A small image autoencoder, trained from scratch.
Data: trained on photos of plants, animals and fungi (iNaturalist), 14.9 epochs.
Rows from block 2 of the decoder, named by matrix and row number. Rows with one number belong to one channel. Each number is 128 + 32 x the weight over the matrix's rms, rounded and kept within 0 to 255. All counts start at 0. Numbers have three digits each.
# convs0: first 3x3 conv (decoder.decb.0.0.convs.0.weight, 128x128x3x3), inputs 120-127, a 3x3 kernel for each
# convs1: second 3x3 conv (decoder.decb.0.0.convs.1.weight, 128x128x3x3, transposed), outputs 120-127, a 3x3 kernel for each
convs0.37:131145115147128156102132134129153112102137161107146099096125165131123094117139134176138129145138185154123124147057129117148135144124124156093109132144146127183126098206119141084121168085145119124111109164091085124108
convs1.37:109140125125115091131144165117115141085070120078110131129119120128151081133163141143145113154137096139101130063116110096139000138075174131140133139152086144145157167129150090124121109076115131147139209162146104135171
convs0.38:094105079098122128140123103131159152121132064102087139082093107133103084108141086125112151122144136124132108126095158156094105115086140140109106096146138147119140146128123136105137140141118123142192140105083140163130
convs1.38:131121132121137179142133142131121122157132097123145143124134101131109103125156146139111137127120102121138119111110115102106130133125128120108143148161142136161151130138123113130130123159158140113117095151169089089125
convs0.39:126165130123156146147116138125131039101112139105128108095088136092069110130181105130137138082161132102140136122118135136101125109121083128073109119072082115137153132142118071135110121137162134125157164044110143111090
convs1.39:149163120036113135121050125120142191142133145137178125162084150118157127178160146068093075147126155109115142105125114148175143140156142141107194134171140150136118199106159161077154109214136115086114250151120089242167
convs0.40:144025132086149041192133195114163158136071103084107141218217167149229140108063134131062092115058023122143097128152126170125153114108144109087131143085150121145119175157227097121136105120086132101100155088148216136128
convs1.40:100087086152090090146197125109154129120110128121130182121124128112104090118130125103128140127100160110081106117097108094101103130127135130154155137094129068055113153215141070081158069059099124154124072083127172089116
convs0.41:151130090125103128120143132127120123094127108141130105046139104101154150162188120146092154120188145127092119105055155145156130124165115106145121083122165126092137149119137159121116128149128146139187175083040169160154
convs1.41:159122136126152169081056165155148123158121098139106115140131119135133146128104144132118143106076093115124136098100124086089146094107103139106130060116128115097161184161124174101104139143145117138123082065147174130131
convs0.42:122139119132136114135120105120180128175161127153084157138152176129125155131151129117069131139088174109142134121173113154174134136085115145185153144145149161117144091073089138109141129148143116145111156118094138158108
convs1.42:125125129136120137128138149102104105112144117121126111134117128116131126142145145143158100113115125131130132164168149100089145162096111125108120132120132149144135122118141107157144130128147120125102154182176117070117
convs0.43:058073146169123131120135132154164136135152130126091102229106114255057106074159149170162121046119138122118106139106144118165140132139123144147144000102145131136122134155143080146134145118127084178157131166165105087118
convs1.43:127122129112107156132133154120174165114139072049108120132146066140056255126186157149105107158160140117139143081110097073124197138120029115163108087118111156166170144170127117166144116112104119159089079008101108148002
convs0.44:078127140151081131106148126171118192141112150133090175182123098176157107165102143117135138109136119091173112158136081137143105132152049124128180143140107148124141111160134226065178146132154134141157169192118134132082
convs1.44:153140114130127124167090094120169115127101076118107086123127117141124111123135129126144119125112141104115086091111140136158079135139129095126117097132121102147152068152171106126141057105160132156152131087139136109119
convs0.45:144135129139104138140181109165152098130143110114168103109132135160112143121169174113118111084126172158093136136139156176181148121099122132130092151125152146158115113072101101084122141120138144093165119164127088174081
convs1.45:133131143090122146104091126123139147122089142115118106135131138128142118124134129122059130103130138140145153073046134132182081132097157134117109159142111104108119059139130117160145147131128071114073209145099081146168
convs0.46:121115145161159149153124155122106129104146107159129135104145170124135166127111105135086091117098113150115134154149134125166127120105123155135168163107124110129120135105124126099099141180119123078119061045105131135103
convs1.46:108112120094130145152100137137150125131184161142112129133135111123130148134128142119177100142139114137088116130164152082109163123110145119180137152116146116090143103124126131133159105111152134137145153224154002000065
convs0.47:123065133162182125135131129115187139134119098145128137198103155250140082106082066102143112119141176112089118090097135139137139105100114109143171216117101084126104155149092124143137170124140128147116096216090097072113
convs1.47:076126150180135133163122133125103125084099158143103101141101144120173090117134110149126130088194143072086164112080142117238115117050102151143150150155118117134104157110101079158121137106110091075104142209197102000017
convs0.48:120044126144177111126166117136126135089074150136089110197107145164132145114139098106151113119109154136119129125150135135112185159104134120069122129106133171120113180168084197152093156164101118218106113128106140125141
convs1.48:125117110130109141128139124130139121081151114088100112137120132140130134133166098092087104171136127118120176122103166235075133119056114126097101160125137136131137133103126141158121114130126119120140157160139142087137
convs0.49:134030168102169133148123120161122135187148158106105089157047134154100137149157152090164140102133147114117131078170143135094122149141139129056105144109095123110149110071115117140082154180116181104107166140102107103093
convs1.49:121114102140139117131146080109083124087079157142146126125135116127118131131166094112126090098124109099030062131084127045100142084255020129133157083113107153212108142125118104104101152167113134104144133124153130173106
convs0.50:137150162150103093137131136116106109076149130110120104120142129152093130123124165128114120144086137129096092147126086114148141118149142101107137129106142097130127136112143139106141166147098138147180126087158138095149
convs1.50:127150122120153117112122112112102147081142161103100124115118131140146140130146124142113108117103136124148141120079153109143095133107108118128119101133118147141147132109118155123119158122129120109134150100107116153152
convs0.51:113124172137168176123108127145115115156155140150108105096123145176097092167127095111079139124121116124129097102102138143156173157140131091119139154132139148138121136126126150176097139128108131124100119073142164164099
convs1.51:135121146121109109149156157149142106117171157124123136119103123110149131121120167106153118115126126122117138149111133099120123157119145144127150148139144136094126176138154186123135141141114128104103149151090128144119
convs0.52:128118122114142101113087109099171101156133125097108146115159128112142129105136118147140147131080094148133105115107089127074098122093135176166193148255158150150134122131170139105071127117147113110094101130126120084114
convs1.52:157162126194186174109163080110126075124026139094158117128140126115087142117108132145139118125093151069077098127103116148142059092103139195097153178255120215113115155119115108081163115094099130149117129142131117108132
convs0.53:142142146151179124152094131126103108135140127122178146093121122108069092146044146091129137124116091214107094110145145177115118097171147131140154113141146115133146150113128105140121133110126133073155083128126046009151
convs1.53:155133116101123141189114147150088136123120139141165119131115155130160111129153150154130185115156166125151096103115082151149167155160140127141143100188125155144179144120091122112104126149139096019060143238242139161112
convs0.54:145151192126099132134057149116180148104151165093157119107141124142156167097169075069192105089170119128112138119158141120091138139131121124139139150120073069091125135177119158169103163175150119038158128095146143147114
convs1.54:149205132112116147138115106076117148098083140116131147112143113171135146126133114083130101142053127084143155086115109164117088159165151177101160090117111165104109160101146191159159100104156103113172161169111193186151
convs0.55:162112124105121156110119119132130146110040133098063162121130152064130239088118157130109156125126162137131096145132152150092153128095121138114130128151151104124131137158116163145073156137098136138121122159110143117108
convs1.55:142127122136135139122149107118149116110112111164127123140122105149127117124107128131138165102126116134132120206127114125039168097153090139115115151114167126145108150122145145129135119145108140146153159083089150146130
convs0.56:170117111137149117095095128138158143189147127136130148078163129113150099163091057110136116129119132134172135150160119127166110123104097112147133185113126055104099124150150113153158135142123118135161089120107121153120
convs1.56:089140130122119122074111094129116149127101122147110126145131204133113191135098111098115129147098165112135121125105113152134115096091125170154157145170139152133145140151142086108132102135118167126143125142114103124169
convs0.57:064058091127156136127153119131130104134134102111102092138146134109148123086115134082077117146163113146205141155181139139149109145134156130126113154154138127117102106153148095116150086087127097058092128131146141255194
convs1.57:092108117066124155093050086083071087096110086119097073139141120124119137128133128069089090046105162099120158132096088109135109126092112143125116115130091119121112153164140165170122164121112134119132112132106111166126
convs0.58:131124138043073115127139129074147117186209147134105119151061106255085109199182120120143137182135085089132134230230128101113104129117167149102104122148112175150127087135132136147122147176143075165124246255150159191114
convs1.58:153113121162202181164131130147133135120122112164176150124098095100171205138169116111137132157165143101027176088120105086139149144054048167149141153174194180132167088159129082088155056167175081074075198037149063006096
convs0.59:099113142142098130154135118084175065104144105138129128128113172142149112102100127148107130117132140104184136144179130132125146186127117135154135141121130145153126118147129095116149157112141086162123131208101146091110
convs1.59:145154176131144152119160128106151121133164121138109172126165159129052144129134109136117141125102139090135107100131115126046116149083132124130122118116182121104154152176170118085154139135163159190156128125108135127103
convs0.60:136093136130148100099175121143106134142114121119131109103167146000180110054166112144119120047195147134165149137118122104115137136095132123135128100092118113151128160117139160106165154133128110155132115165153142142129
convs1.60:133132161103089109135166146131086146120117198139100155137171048116204000134072079133112142100092178114164124184149076132138107105123188138113114125220064147106099113168149134171181117053161104153116117245180125075196
convs0.61:159096102135154124119135066128126089110124102127172123061115124054083165140130111147157135163091106129130131147137144108090132170113135136120110050167145114158131136145150119107118150111103091180118111114144042118134
convs1.61:136164144130080159097131116126119078108074094126123147109102160138090140126111149106154137143106143150111158135092105107107132129102139117119204145125119133144149158099177081184130136110088120121127104215154150076153
convs0.62:160048145074063084125136118138143118185165095160123149157021121163151057193100137120074113202076209100167149102097146143088113101098168113121102163166107106099090114163090170114101135115144091255168184253174123175130
convs1.62:143092131016130160158085154165148148129169139145082134154157133116143100147064128102161159166119123095179229109110070167150119071153151107175109125124176159108126106204171255106153057213171150140126213203143130150170
convs0.63:109101108132121115142153124163086153144092133148144131143109115167124134142178108164078147117124138132125186150112141118133154154156137130108136140072150124164137102139161135151133133145147161120129110085132108096095
convs1.63:138101147136094099135148116131103108150126113147107103115125138123126148131152109117123111144122164146115135152106098109145151156118116133112152106125125143120104113089141115106144126134140105135134138106116119134133
convs0.64:105113112133147116136142120098086138115101139089063061114102088224133077212177080111142147148099101093145134155136172148115102123145112133105121196157096113154098102138107143144131140151133122143135123145087072121161
convs1.64:133144116179119094158145128135121140117139118099122148133125121124101129128125136137115132140170115139126100160111092112122107118127078134088125092099090132128137094145149129142143158135141118113161124108107164181136
convs0.65:135080113046147129150117100168106112146077150094108116131170116156125138144154126119142121089158112096122106158145105126094137071084130168176097166127151133126105122152155078209139156135149199150125228143123116113117
convs1.65:111108106104114111130102148081066108049088141086108150130122119135113145129111104107111131091068115047067190121087080092011255132077137135137075150143199162137215145127139159113108129124104105150176132114074108061078
convs0.66:150136129130153227132181123158162080150140132154104117117147126087083123079143112123117165124158109157186186122128148149100095165148096129157132117121129125147098169066091069141115149132108110128124079151094147129136
convs1.66:128126117162128057128048095183077081110115145145135087122134130115128109106122127140113174166067120113138108128107148050107147125140134124111163134147110127113142094117158042146165138138181150119118100113163122142122
convs0.67:094094132148197132101164065165139160128090141067164150114097172113158133137172133140100140081166153137148146147089122131123128152106159144129126103170117102137089103113106106121111116112128131159100142121119146163159
convs1.67:137128126150090114143133158135129132168152139149145113126104143134112166153156141163120149127098137134118114163205115148111138118092120106174138121129148147101135089103092145157171131106114137125151094131159177145133
convs0.68:131143149157128100128143120105115151083153127095089137125114111122141125151133130185102150168096110176153124157154103082176063124112094142129149191133130108125119126109131170049156177095130149114108148017164158145158
convs1.68:146120130119139111106091163111155123153072120114140102133126134115143146118141131108120129121127136124126106124106129172176000141106145120132135122142195124150144149141147150199133123131147107141162146090065112162149
convs0.69:161070135171084146119164133130125120085109132110095119147085165124082135155095095138111142146118120154123137122137145116103145153110135145130150169076122164125121180153134122140124121201120116146127111113124168126074
convs1.69:119174162110159130130145132118155219171142123134153112128115159143177137115134112131120150128133134180122139124109165190129146145123159119143115133234154097127116117132157081181156111120140177113149172158112115070149
convs0.70:112089111109107151144127069148155113086127177131140147149116143136126113111085082116093154125094165162094089149142155134115113125131137154138151087138140116121103185091115156128142168158112121171177111128129131147158
convs1.70:109097169175122142135136149109138158120119168133128164136145124159133105130128128111111111130123101129108113125129133149093133136135100136098118140099114127153106153170095121120120159123108161162138166148129146124128
convs0.71:161098112093127085112128107171150098174157118108112103173095132131109155175176115176137157150065145134090124097119143099146103170117099076146105097104106130092106051164160164127165136120124120034134161184194118107138
convs1.71:117116103113123121080132096144166158103142124155116128144120106128118136141120145114094134063159110096140158124142107129091121140144115084097114168137147117107143192110164098203069151113060100124111132084176145105166
convs0.72:131089169121123127149107111158126145141119152142164146126166142125120110103111131101173100090175095112157142137180187109111139136129086163125140163100162149113108147099131128122140138139169082053136158120041078144134
convs1.72:130125122124128123176153151154080112130076091113150123135125159119127096170138133131182178120144153120131133135146138101084218143119122100134106101123114172135099148143133106084133135109131139144123059106207179190099
convs0.73:122096125139113113138125115092135085113108124117091095113108130153131143139152122105101133132127139118132136115140145153092098115156173123103117170109135146092149135092136106147159151134164156157055117117089135111141
convs1.73:116122106160136103152146155110170121146124112150129107156110120104141123135121110155124091134134127129128086117096143106138142118120122131088092101120139131091140124132111103128116143171116148123112103131138147116086
convs0.74:124114181106125179105156100125096068099083048089111083089075115162102130124091119082117164126070145066107187128131161095125116136109144100117150080099151097097140167113120194081145135133149142152139133136055155103162
convs1.74:092130155096099092099108105144154126155105143132089109120120137107140152125118113076088095076073126102127120110118147080095182110146128124112136134117101118126144140132117069106119134108090114123142117137151133123126
convs0.75:136127148125105135154138123142131142099119140076141112119138107131101139121148123119151164131149118158124161143129139160129137124138161084141156080155126103127148181131102120115105167129129167079121131114103148110078
convs1.75:152108103154147122164134118148120163101086122123119121136127145120077154128115125125139119175119121122105124134120150117116129096114147145127110149133101116082144103153109122140102130114113117118134081127113153147091
convs0.76:154104117122135117109149124123118156126123184134092126096187122035122183147089149155103136169178155106127090156117138113138138124202152121112134045145155134135143146097154128109134165137131078161162153096087106115183
convs1.76:135117157154084179120125155113121148112118132141155146128124147121127078144102132150153129096126147126129114130147161113082148136117162135140126109106146126103154138187132113127155140105161151133165034137111132087147
convs0.77:138122160133153125141125105106118132152141145129113128158078106083217150121139125114147097121146130124112129177183105137127153100138144145111198136158143122120125084146088147130146150183135121157130058000026084073104
convs1.77:123127100136151112110142111163156173153185068152123121113133141153096137118136120110145086143093149166090105141144108105114108114139121120127140112106157109198111159082138115120107181122142151157182089012000216255213
convs0.78:124110094114141117121109107122093099111098126108102153122121129118129135109135141114106108132133071131126133155115151131187152131152152112100090090118134121119119158110167160150172171167152110155188120153129146104119
convs1.78:135121153132116116163129108150132128177177148124179133127112142112152114120130097118132133143114096146113125108155121164131117141096109115170139132143168126137142107071106122122106160133109133128130135156163153121132
convs0.79:084124130130138115134132133148145142102116123142119196106106121057087133142104146103113154101163125114153127125087132111162141141121133123157176131160142133135162153086117152136138175152160115125167118142122081110154
convs1.79:112104096098078131134102134139154138146160115150099131114125149142168131136141143124115130149163091143135183131191152175117171117121144133113100150153136109199142115166161153163097134139156136179134152093150116194130
convs0.80:110141141155119124128136129142124110092097122089125066115156098124209136107152114109145105119130100128103106107204091182103133092103189129151140107192161137119140138117130156086152119175140123168122123224064101077116
convs1.80:128128173132120156105120149141129132098147195165143170136128134116139141137137151136107105124182176130151131128082128111232087128115119121093128140094123123137092126139141134120170123158152171145139071134149128067138
convs0.81:124126139118101138145148077121109142124103124066152112085103129134176129116123171144136086139159138133131119113149146130099099145084115143130130140179113094219128161103142145087176136091113124136111128121129109139075
convs1.81:181129126145154131122095113148138110105095144089159131153000194128000203108167140141124109142141130111120123109062169131183126124111126118255171157179122110136105131161145079157133097122134164084139152225144085094125
convs0.82:128143123133122126117127160131146104125115118106150144138134093116100146130135132106107151086109107168158132137154126153117120138184216131151110124067138102095139142072113111143116112162141179170134171120079098062161
convs1.82:096103114158099122141135144120070120115152103153125119132092102115156156131086121148139107156122107080125101116154100111171183145106135139125130160147125160139129135114102106119178133142137098127087117182127135109116
convs0.83:115070133068101115105000103155120101164137135116094167106113127194105156210052109095111146152154155173090133106128106171119177134172180137111121144139163117021154119135106179142085130127158106106123108117110091191131
convs1.83:146091110108144100129178112153202163089108126123105147120151103131132121131119112071092059106123061131121097061255048102049070119072143206172067113128050096095107168177133116118136098090112123146152125153116131097153
convs0.84:088145124121103151164099148156162086140150124121075115201127097255241114126183121158127114102086145118095160120139112124163112160131136117106131150161135172139142111179105065184107142129117166134120135103155118133113
convs1.84:118127138082185145113191164135124136124161110135134114116134049136192000113138035147140147144142123132157107183138104126081110127114186128099182107113190137130104138166153128158211136064138107144138092229151134105220
convs0.85:112158168158044215048224061156166167157234221139155139138117129122118103158085119168141156163165175183163191164147172074142191115135128140105131146138115124136108023158071152020097052103071201145125146099126213134118
convs1.85:054123103120087108077160097115082136159120173142157105144110122115120117137105123153105104154127106111188107128146136123110164125091113106146115096102136095101111113120107100116124123119098186150080095156198121122108
convs0.86:150151135117184135119109086129152149174147158141080099195089058122128099118138126102113123072082108124105062104075111120121128141124110157138110116120110106097141143089137162102144143160121123117058076034041132120111
convs1.86:113131129123130115115107144118126105136146132130138106134128104110116143149131115101099111144136125135178117177147124143155141124189165117160120096134132132113158128096117147143131167185107143091095098092160204202177
convs0.87:156116152109119158145134127139178117148076135099131146124110115170122096139127115153121140127134180141140149138091175111189153168083122140128184180144089107126140130196084101116167142078145178064043097169214099122134
convs1.87:175136126069140151099160147086129158060124171110078140148151139134180126159131114112129158093132146119134173100136076039093122132130117180126105102146127129176087144166195137126146130111110142134132106184143138204132
convs0.88:126102132110132102115133137111065127149145159110162131000114147000000140145089129072149128137186200148130143118141121158074131125132123129077082000096130167126136160150136149155099115123148105146107232255170117094084
convs1.88:127104142098241148103198120116166161178154138172214181121138155156198237155139203131157119129066129160131128152097108137160057135121160127100160111146234110170122162142146121136175172151181202130193164255140205255255
convs0.89:132134164154130084155131182085109080152107125108117137201153176173192122128131110146157116098099143087139107066180133100088165110108089116195141202100107125154140159073121098192150180172150173123155177211136172084103
convs1.89:129141133216135112117108168178123130118093035125125130138127154139116095129119113124089135091114118150170130123104097056174050165113106094101080145127101150146121142079131112173069155140129135129092157000107236191215
convs0.90:093117120166115070150138078100105127141094107105105107126108150093121162115121116136107105134085130146133114128093159095089171138121107132099108155128084109105136069140105168105108145137103150147179146134106121131135
convs1.90:154150132146146071137115135068139147107149147112180155106138135159113134139118127169142145170081112127139079127138144120173149106124136108107143119115157147106111116107122156143101107136140142120110133132126089118126
convs0.91:130122116128140141136042134133123093152143094107139120122123079134163077119066058124106133165088078115171158133101165142140082116126208110112094101135078140121145118129116166140160118135159144133135149133120142095135
convs1.91:154106150148112149134178143130110136106107145088123117131130084145136104138121146129120110120135121092113125066208107183036108109105131137172119139113111096113137148121093109128102134081145159135136177133062124099146
convs0.92:144139119120088059117084100116147205126147132127042089079064110098121120140149138140161073166092084115037081063072125096145134145149103168183109123078111121116126098117147118123123162117233100077185088183209159184157
convs1.92:192104133097149139081000146091089084070132151122129098122134122127109128121147129073075105083121177172164160129102119125102102128099165116039098063088045138163112176135207093181155087107151148119129112131155152132146
convs0.93:135084127166110137114125124132127113116102131080143104121122144083109173073137125133173142143114095101111139140096139153121106163174145154121105078083123045134145140108130155141084124163094092157109099171101093095142
convs1.93:132105123125119097125153155158163143129114159118138127143167117133128121131137113076154131107154151101108122129099150153093118103132117155123156123155147158118124146135109186141167151141136131145119090083187127143115
convs0.94:120088128092124123142150157144121136192152089172150156161037136000163186104207122097121105106152139123126153125137151179090113134137112167074120076182189163173104105156148215109089077137135091173149128117071156082132
convs1.94:158164084115108183089125208044115116149000135088127062145132148134115178143184128138127129151149142125092129110076093096018087110075098138201123148141156102145139118136165148100125085080102059211143158144176099125085
convs0.95:110133141110171141119126122109125116107090084053112123104144065174145051177116084112124111125138127120123119115141135145155124134140143129129136121131114148121131112116190113105245099112171117125121088080164144145106
convs1.95:151124123112161143099173155108118127185167128128173106130126139134159161132141150132146134126151141116096133118091142117114018147097113133106120172112097133136104150127125141136103154109129112084121158206094116118119
convs0.96:136104144144078140123141119093139125117165110166104129095162133154045153120104128120125100161123108121112144200078125139192103121124120153213145132120166155104123122160132143137104120119126187117115137041146139107113
convs1.96:122131121128144148140146164146124128147053126137164162123126124121140137134145109134143093162158121104106137119092139099091075140125110117113124120138075138120107128161130164117144139146155110162097154076104093192139
convs0.97:146085102118153132119155137138126125118143084123112118168134124209132128121095105134111130078099126158108107156132106086128172138143123152125135140147155131118130153143096129141154154117100132075139140130134132137159
convs1.97:152120115137110121149129115140120129134165121115117119101171119119111153122109139146170112097120112132135072134121135126145147139115114139164114123076136101140143118087133116097110132099120131150162138089103093117125
convs0.98:192163164183126078124143118123138170175150138142143176129145190131143116112120111158172135133133145146170130124099150070129105135084159111126164117142121109081117114166093175122111097155106126113146088120163073114125
convs1.98:084122107152096130120127094139202166144122156121162170134130132127132154121107124142166125152094074158115087143145096180062140128119150124119120144084088139103101111147133156143149107107100112157148100090121146156119
convs0.99:131090160125137088141106137145143082163115115183145122113126108168119100188100093105156130155143099158138117108119153135108100086132086111135114144100086145129133124126160132145146139131140129154103088056153089090093
convs1.99:109127132122124112144107090143144117129147109137148140131159127137105124125128116134134110154122123133137131141154159131125129122092141119165124127135112141107143150112123103097114150165130147088112086123151173166161
convs0.100:127074113099130130107114101194193148135143150116200090089068139178098131081122148099120131125126134132110133118110132147120134086120098193108091157126118112124115136179188099088109106061123194132155203133141173202135
convs1.100:111111111166128134077156095125115164169142152125059103125122175112157114111104118158111115130103190103146140100111122111075130102186110076139139161142135130123163149167183085110136175144059157155165166173178156194200
convs0.101:139116160140137130126099125117120130073140164084150152105121120080170177090164143097090091141145126121145145124150116177142162146094141131132150102131122153123113119089086125120125168138095181155160132178144129091089
convs1.101:119150120117118102147123144133150126103156137116107094129095115126122123127115120111124130157149173125108145104188145136099144119108130155125125138115130087163159135095118130122091120124136145123087112148162123116115
convs0.102:133080112114124137132251101165146199165149141073181105144150104126128137110121170134044138111118094184186151109168109127124108133096144123088110155100135142200158180111179117095116106122103132141118153131127157144149
convs1.102:129103113087162106133042132105082148097109160107149122141121122136137136128135119127088119126120117120160169139105116104116161107132114128090137101089103148175117174039146119155132116164129145098118121150120125159137
convs0.103:102153130126146128094140145137105136100117153128086136168087139130095075128121115104144154102134144127125109136106107061146130120135087108132107101106110136130120148133111111120123149104144107141077165170147148131127
convs1.103:147123103112117140120110116094145155103163098170115109123113144129106145128120132097147129127068108119169182139123127115138149172086112130166140128166142147210108090143136144189120145041147109133154107110103129128154
convs0.104:143148124122123133149159144148151104212165104182160148147155132104142108120149128132140137132089100142155110103090121128109073127108168130132154161128141150150128134148127113119144120109145128107136098094124133130100
convs1.104:101113127114100125070162167097098143038107106119110127125131108117143102108112112109132126078122115117142109149173158119138205091121128104092095134160118095116111155163106117127112078097098166109117119144092206152121
convs0.105:121129125134117124139084193106121138162088154135108166132222110158054156122048073099129162145103106107141102127064116171134112131107135161173148179255104092124172148107105164081160127124151146090128099116178116107073
convs1.105:095119139075121139133147136095146134090127144060112142123159112090148119147137102085114136179145127109149173081074126180201082104073131091126120183091099107130114103138155147141155156089115171085148201252131136110109
convs0.106:084110140109112106170132132104145095188097157084068167140226150157236135226119132139168164109148168074141133118098099156111129099134135148132147212143125043123132097158148111080110149146153149112093158236150088124154
convs1.106:146119116107174116130111123156127116128087094108097124123125179135073113122061117103165133116124152130112116117077124154074060098134129153149146121106195106146135100130122118165074105112140112087171078088077113105169
convs0.107:137133135140161143119100113116142127094141169120119181114139172105144069143153101147046131127131155102154120115181115106113114114156125116157131133144138098076104152129117129099101154141157145067098122044036091001111
convs1.107:146105094127137106128132099089117111127138136134131120112116082144125117115109145149170143147178166153090140175210137147163154160156095159146176177141144113103149121079118112107116089103132112033123188174135112037057
convs0.108:108137135093106140110156093138128153125093179150165133121081160158061099124161168128120155138143134131135109142153141151096116137154134153122123090126165142134108153128135077111135136131194107093154170033113126087114
convs1.108:154127122155119113095129119153138122136139123158146130104096102138108175136127183125137114117086146151137143017000083126155138115118085136060108173191163130119114116078083143118161089125140136111172139076096162196093
convs0.109:108127116141139128135124128151157169163136124155081102123130123126130133129117117116162164122138185106126124081126169135160123116116124143099131175137118129122137125177112125116138121141127108159111097104154111127137
convs1.109:124118116094104113109131129142161147139166154110099140134150134114105123125142105110150145142144152117153138149117117115109158146174116131120144117118106136149102147078125108104140097127092129139122081128150107098113
convs0.110:127087122169138100124124102140123196208089116162164156117133079157142035109000014147123097109087124132102205133072118154142071090064145116139107144135079119114071118159143179183186101133096169132240139136186172098184
convs1.110:147113121136183125109094103134125076126123114168117083143128162101115113101133140104137158218250178144178159077230174078061124116095133103060149130093141108124135105125137158134129185115148130151108067107164077082148
convs0.111:165120135138118118126146117118189144170149115163097132160057121060127153136196146172124136123113123118140124146166128117144142117114150106100144096140147142124111115172140141106125145111095065087110114069146112099140
convs1.111:094100098120129133138111121137143105131092116164162144119111111113120133119103119144132141147156149138124107134099145112188149107149135116157135128152148133164108108072095105136127128138132083103106120064089133203215
convs0.112:120098152136119130131131148115129125138146116117101166097227152163116122140106122093082123083115113158126131119143114120139141124113133139150179036137124159110086181109120112122125157176154148169166089093145109112151
convs1.112:150120131130114136104137146102135146142112156109118118123134120121114208132127118121125168134130130133128157109108143104076120170111078129115103123110068145126148118097106168168126142105089145124122148183145105110102
convs0.113:098065136103102117150079161145141169168067127143106140105092103150069132178100115106076155153125144084059046144164151147116118144117153105167165139100099133105115146088110133144095154125094142173093213255178100210114
convs1.113:179161124112138147128138172171101130140090128178195216126108116096132141119126143087161139108073112132095132123087129123100095117117120164088056134103065123120126173162165139163114110074097071045105114079082157151138
convs0.114:114132200093200086142094177118059091153152184162155146052176143068103089113135131096111141112137176091134143121120111126115111096101164089133128090132135136127139100076128128127119117169149141176150153111087131127108
convs1.114:129113124115107141113105132156146107154132115122136114092149127145120126102109133116116104091091163160102160118132115182068092132142130117128156111077170107123118123127132106073142103102117078134152146085126136127126
convs0.115:137126089131165091087098152154146113162138092137122170099132090057171125072150151131150104157140138140140134071116089168093081137105134158123104095142073061093080109158128147133151107077159098122089142112087212187104
convs1.115:130180132159097120139115141084109099137065121116114128126143121113116126128129113098082139114051076125094138101068103098095139125128133155082132168158164137129167103122123102115133127127126096140067067088138149171109
convs0.116:110117107113137104140113137120139104172172119195114123129138127247104128255086104134124099142136131103112140136103125140152077166113091116115117197101131086124136078108112134134120122126134141116130091139135135137105
convs1.116:111161133106085123158088140117142073114124113133107119138101165119145141136137102091092122136116137151113155103185104145130125123119130119145148121142137111142113139127085121112160113108112137059045086120083132134124
convs0.117:098126103117161118112131133159137124168173141106124152068159127143042178142092154162145099112163074123196093112062121125129179106136138165076128105085134132112153152110168083147115081175160115084085151104075152149119
convs1.117:163081183083081096113104136112128152167174135131086106115150109134153153120172126115109149163126121158098160145142127090141159110141128160169115134130204107105099109144132138094126119078118114123128186212156125127134
convs0.118:135081058154131136120181092110115142075144113152105140074133145106165162125121131150101147148206095122103120149164148166125127165130130101154124127130105123116084108040128086161126158121119158118118142201143146185124
convs1.118:081117144194050141108188139133088100100107126161108171143109129105110103132119129151115129139094115117132060119080166094148081143060141126093147119145127099108162151083120068131123129101119121094134097147117147073105
convs0.119:145083135113097118156125153123154147054160140108122096104092123159123133175150098140131090158143110203142114082092094115084166177114100139101082147044113103096151184150150151186117163142114128140102149136089130158118
convs1.119:159151149138124128149107129122086159104146155145128140112180130122170115125109119175111093159084131133119096109099140065131086147102112128098121131146088128144127128148121117115132136130130133105144117163084132158131
convs0.120:153130159126110129132122107077060146079067126092068136154115136163119163106106168154160124104107126091124110124124147095131092115110137132109121077127123143102150172099132158150164152131123109076107187116091111120180
convs1.120:176137087166142109125139135116135125126134141112138108114121130117115129123126129164120148173065185138109112168092114102086100112115096127185124148145142138122140128120103095086138123143144125151167120094186148100121
convs0.121:153087117111140162143128172097150103151102122154141135000078106013090132154105118131136148183125101095103145135146088128130149100143138091114178127121134136100138145083144148181120146177135137137130115084104128099137
convs1.121:115134116129155120145109117143103091111143167112147141122119157124204000131122090139143149153151122109148133162049139096057208173112162133106167137133150121131141114119129123103120129117133115124084086181186111104193
convs0.122:126126155129114124116129158125090097134111131149129173157079171180065171165101135125132116127205080138136096133108192119071098101142161095092153161061183181083155134150093133207074127173078160074150106120255106157094
convs1.122:127152112144129126138121110110118121129152100114084099126119126090159108126118105181115125192164196101146127214096081162019152128080128152138143178108102191189121148093124098143119117117109141180096052101151179123119
convs0.123:121087192138168106163088185068103139085093124054122131150074153120080065126111137092154177163153187152107190155110117137123177185135145120093089141099091123104128134159131209103054150127132144107137158134122133124108
convs1.123:094103120129133136117100127092117172085129110068109157129114101135126134121134120111109112083089180125142137082161139127211117118149158155144159115162148123116116079161148157134081099094138101080139144150103135171134
convs0.124:157121136102173130093127127144139100124119145139136127112063106087110096114161132145086126159143134138185080148174112118140156105123126174113120155107129087138134090127130129101118165119102085134110151073113113104104
convs1.124:132114149123144134089101096106109112134174132176123121131110127143144175130119095114102113123104120096093152124089143170128094116160135097103102167135145133147150143144151150154124147152111115134145145102141155195164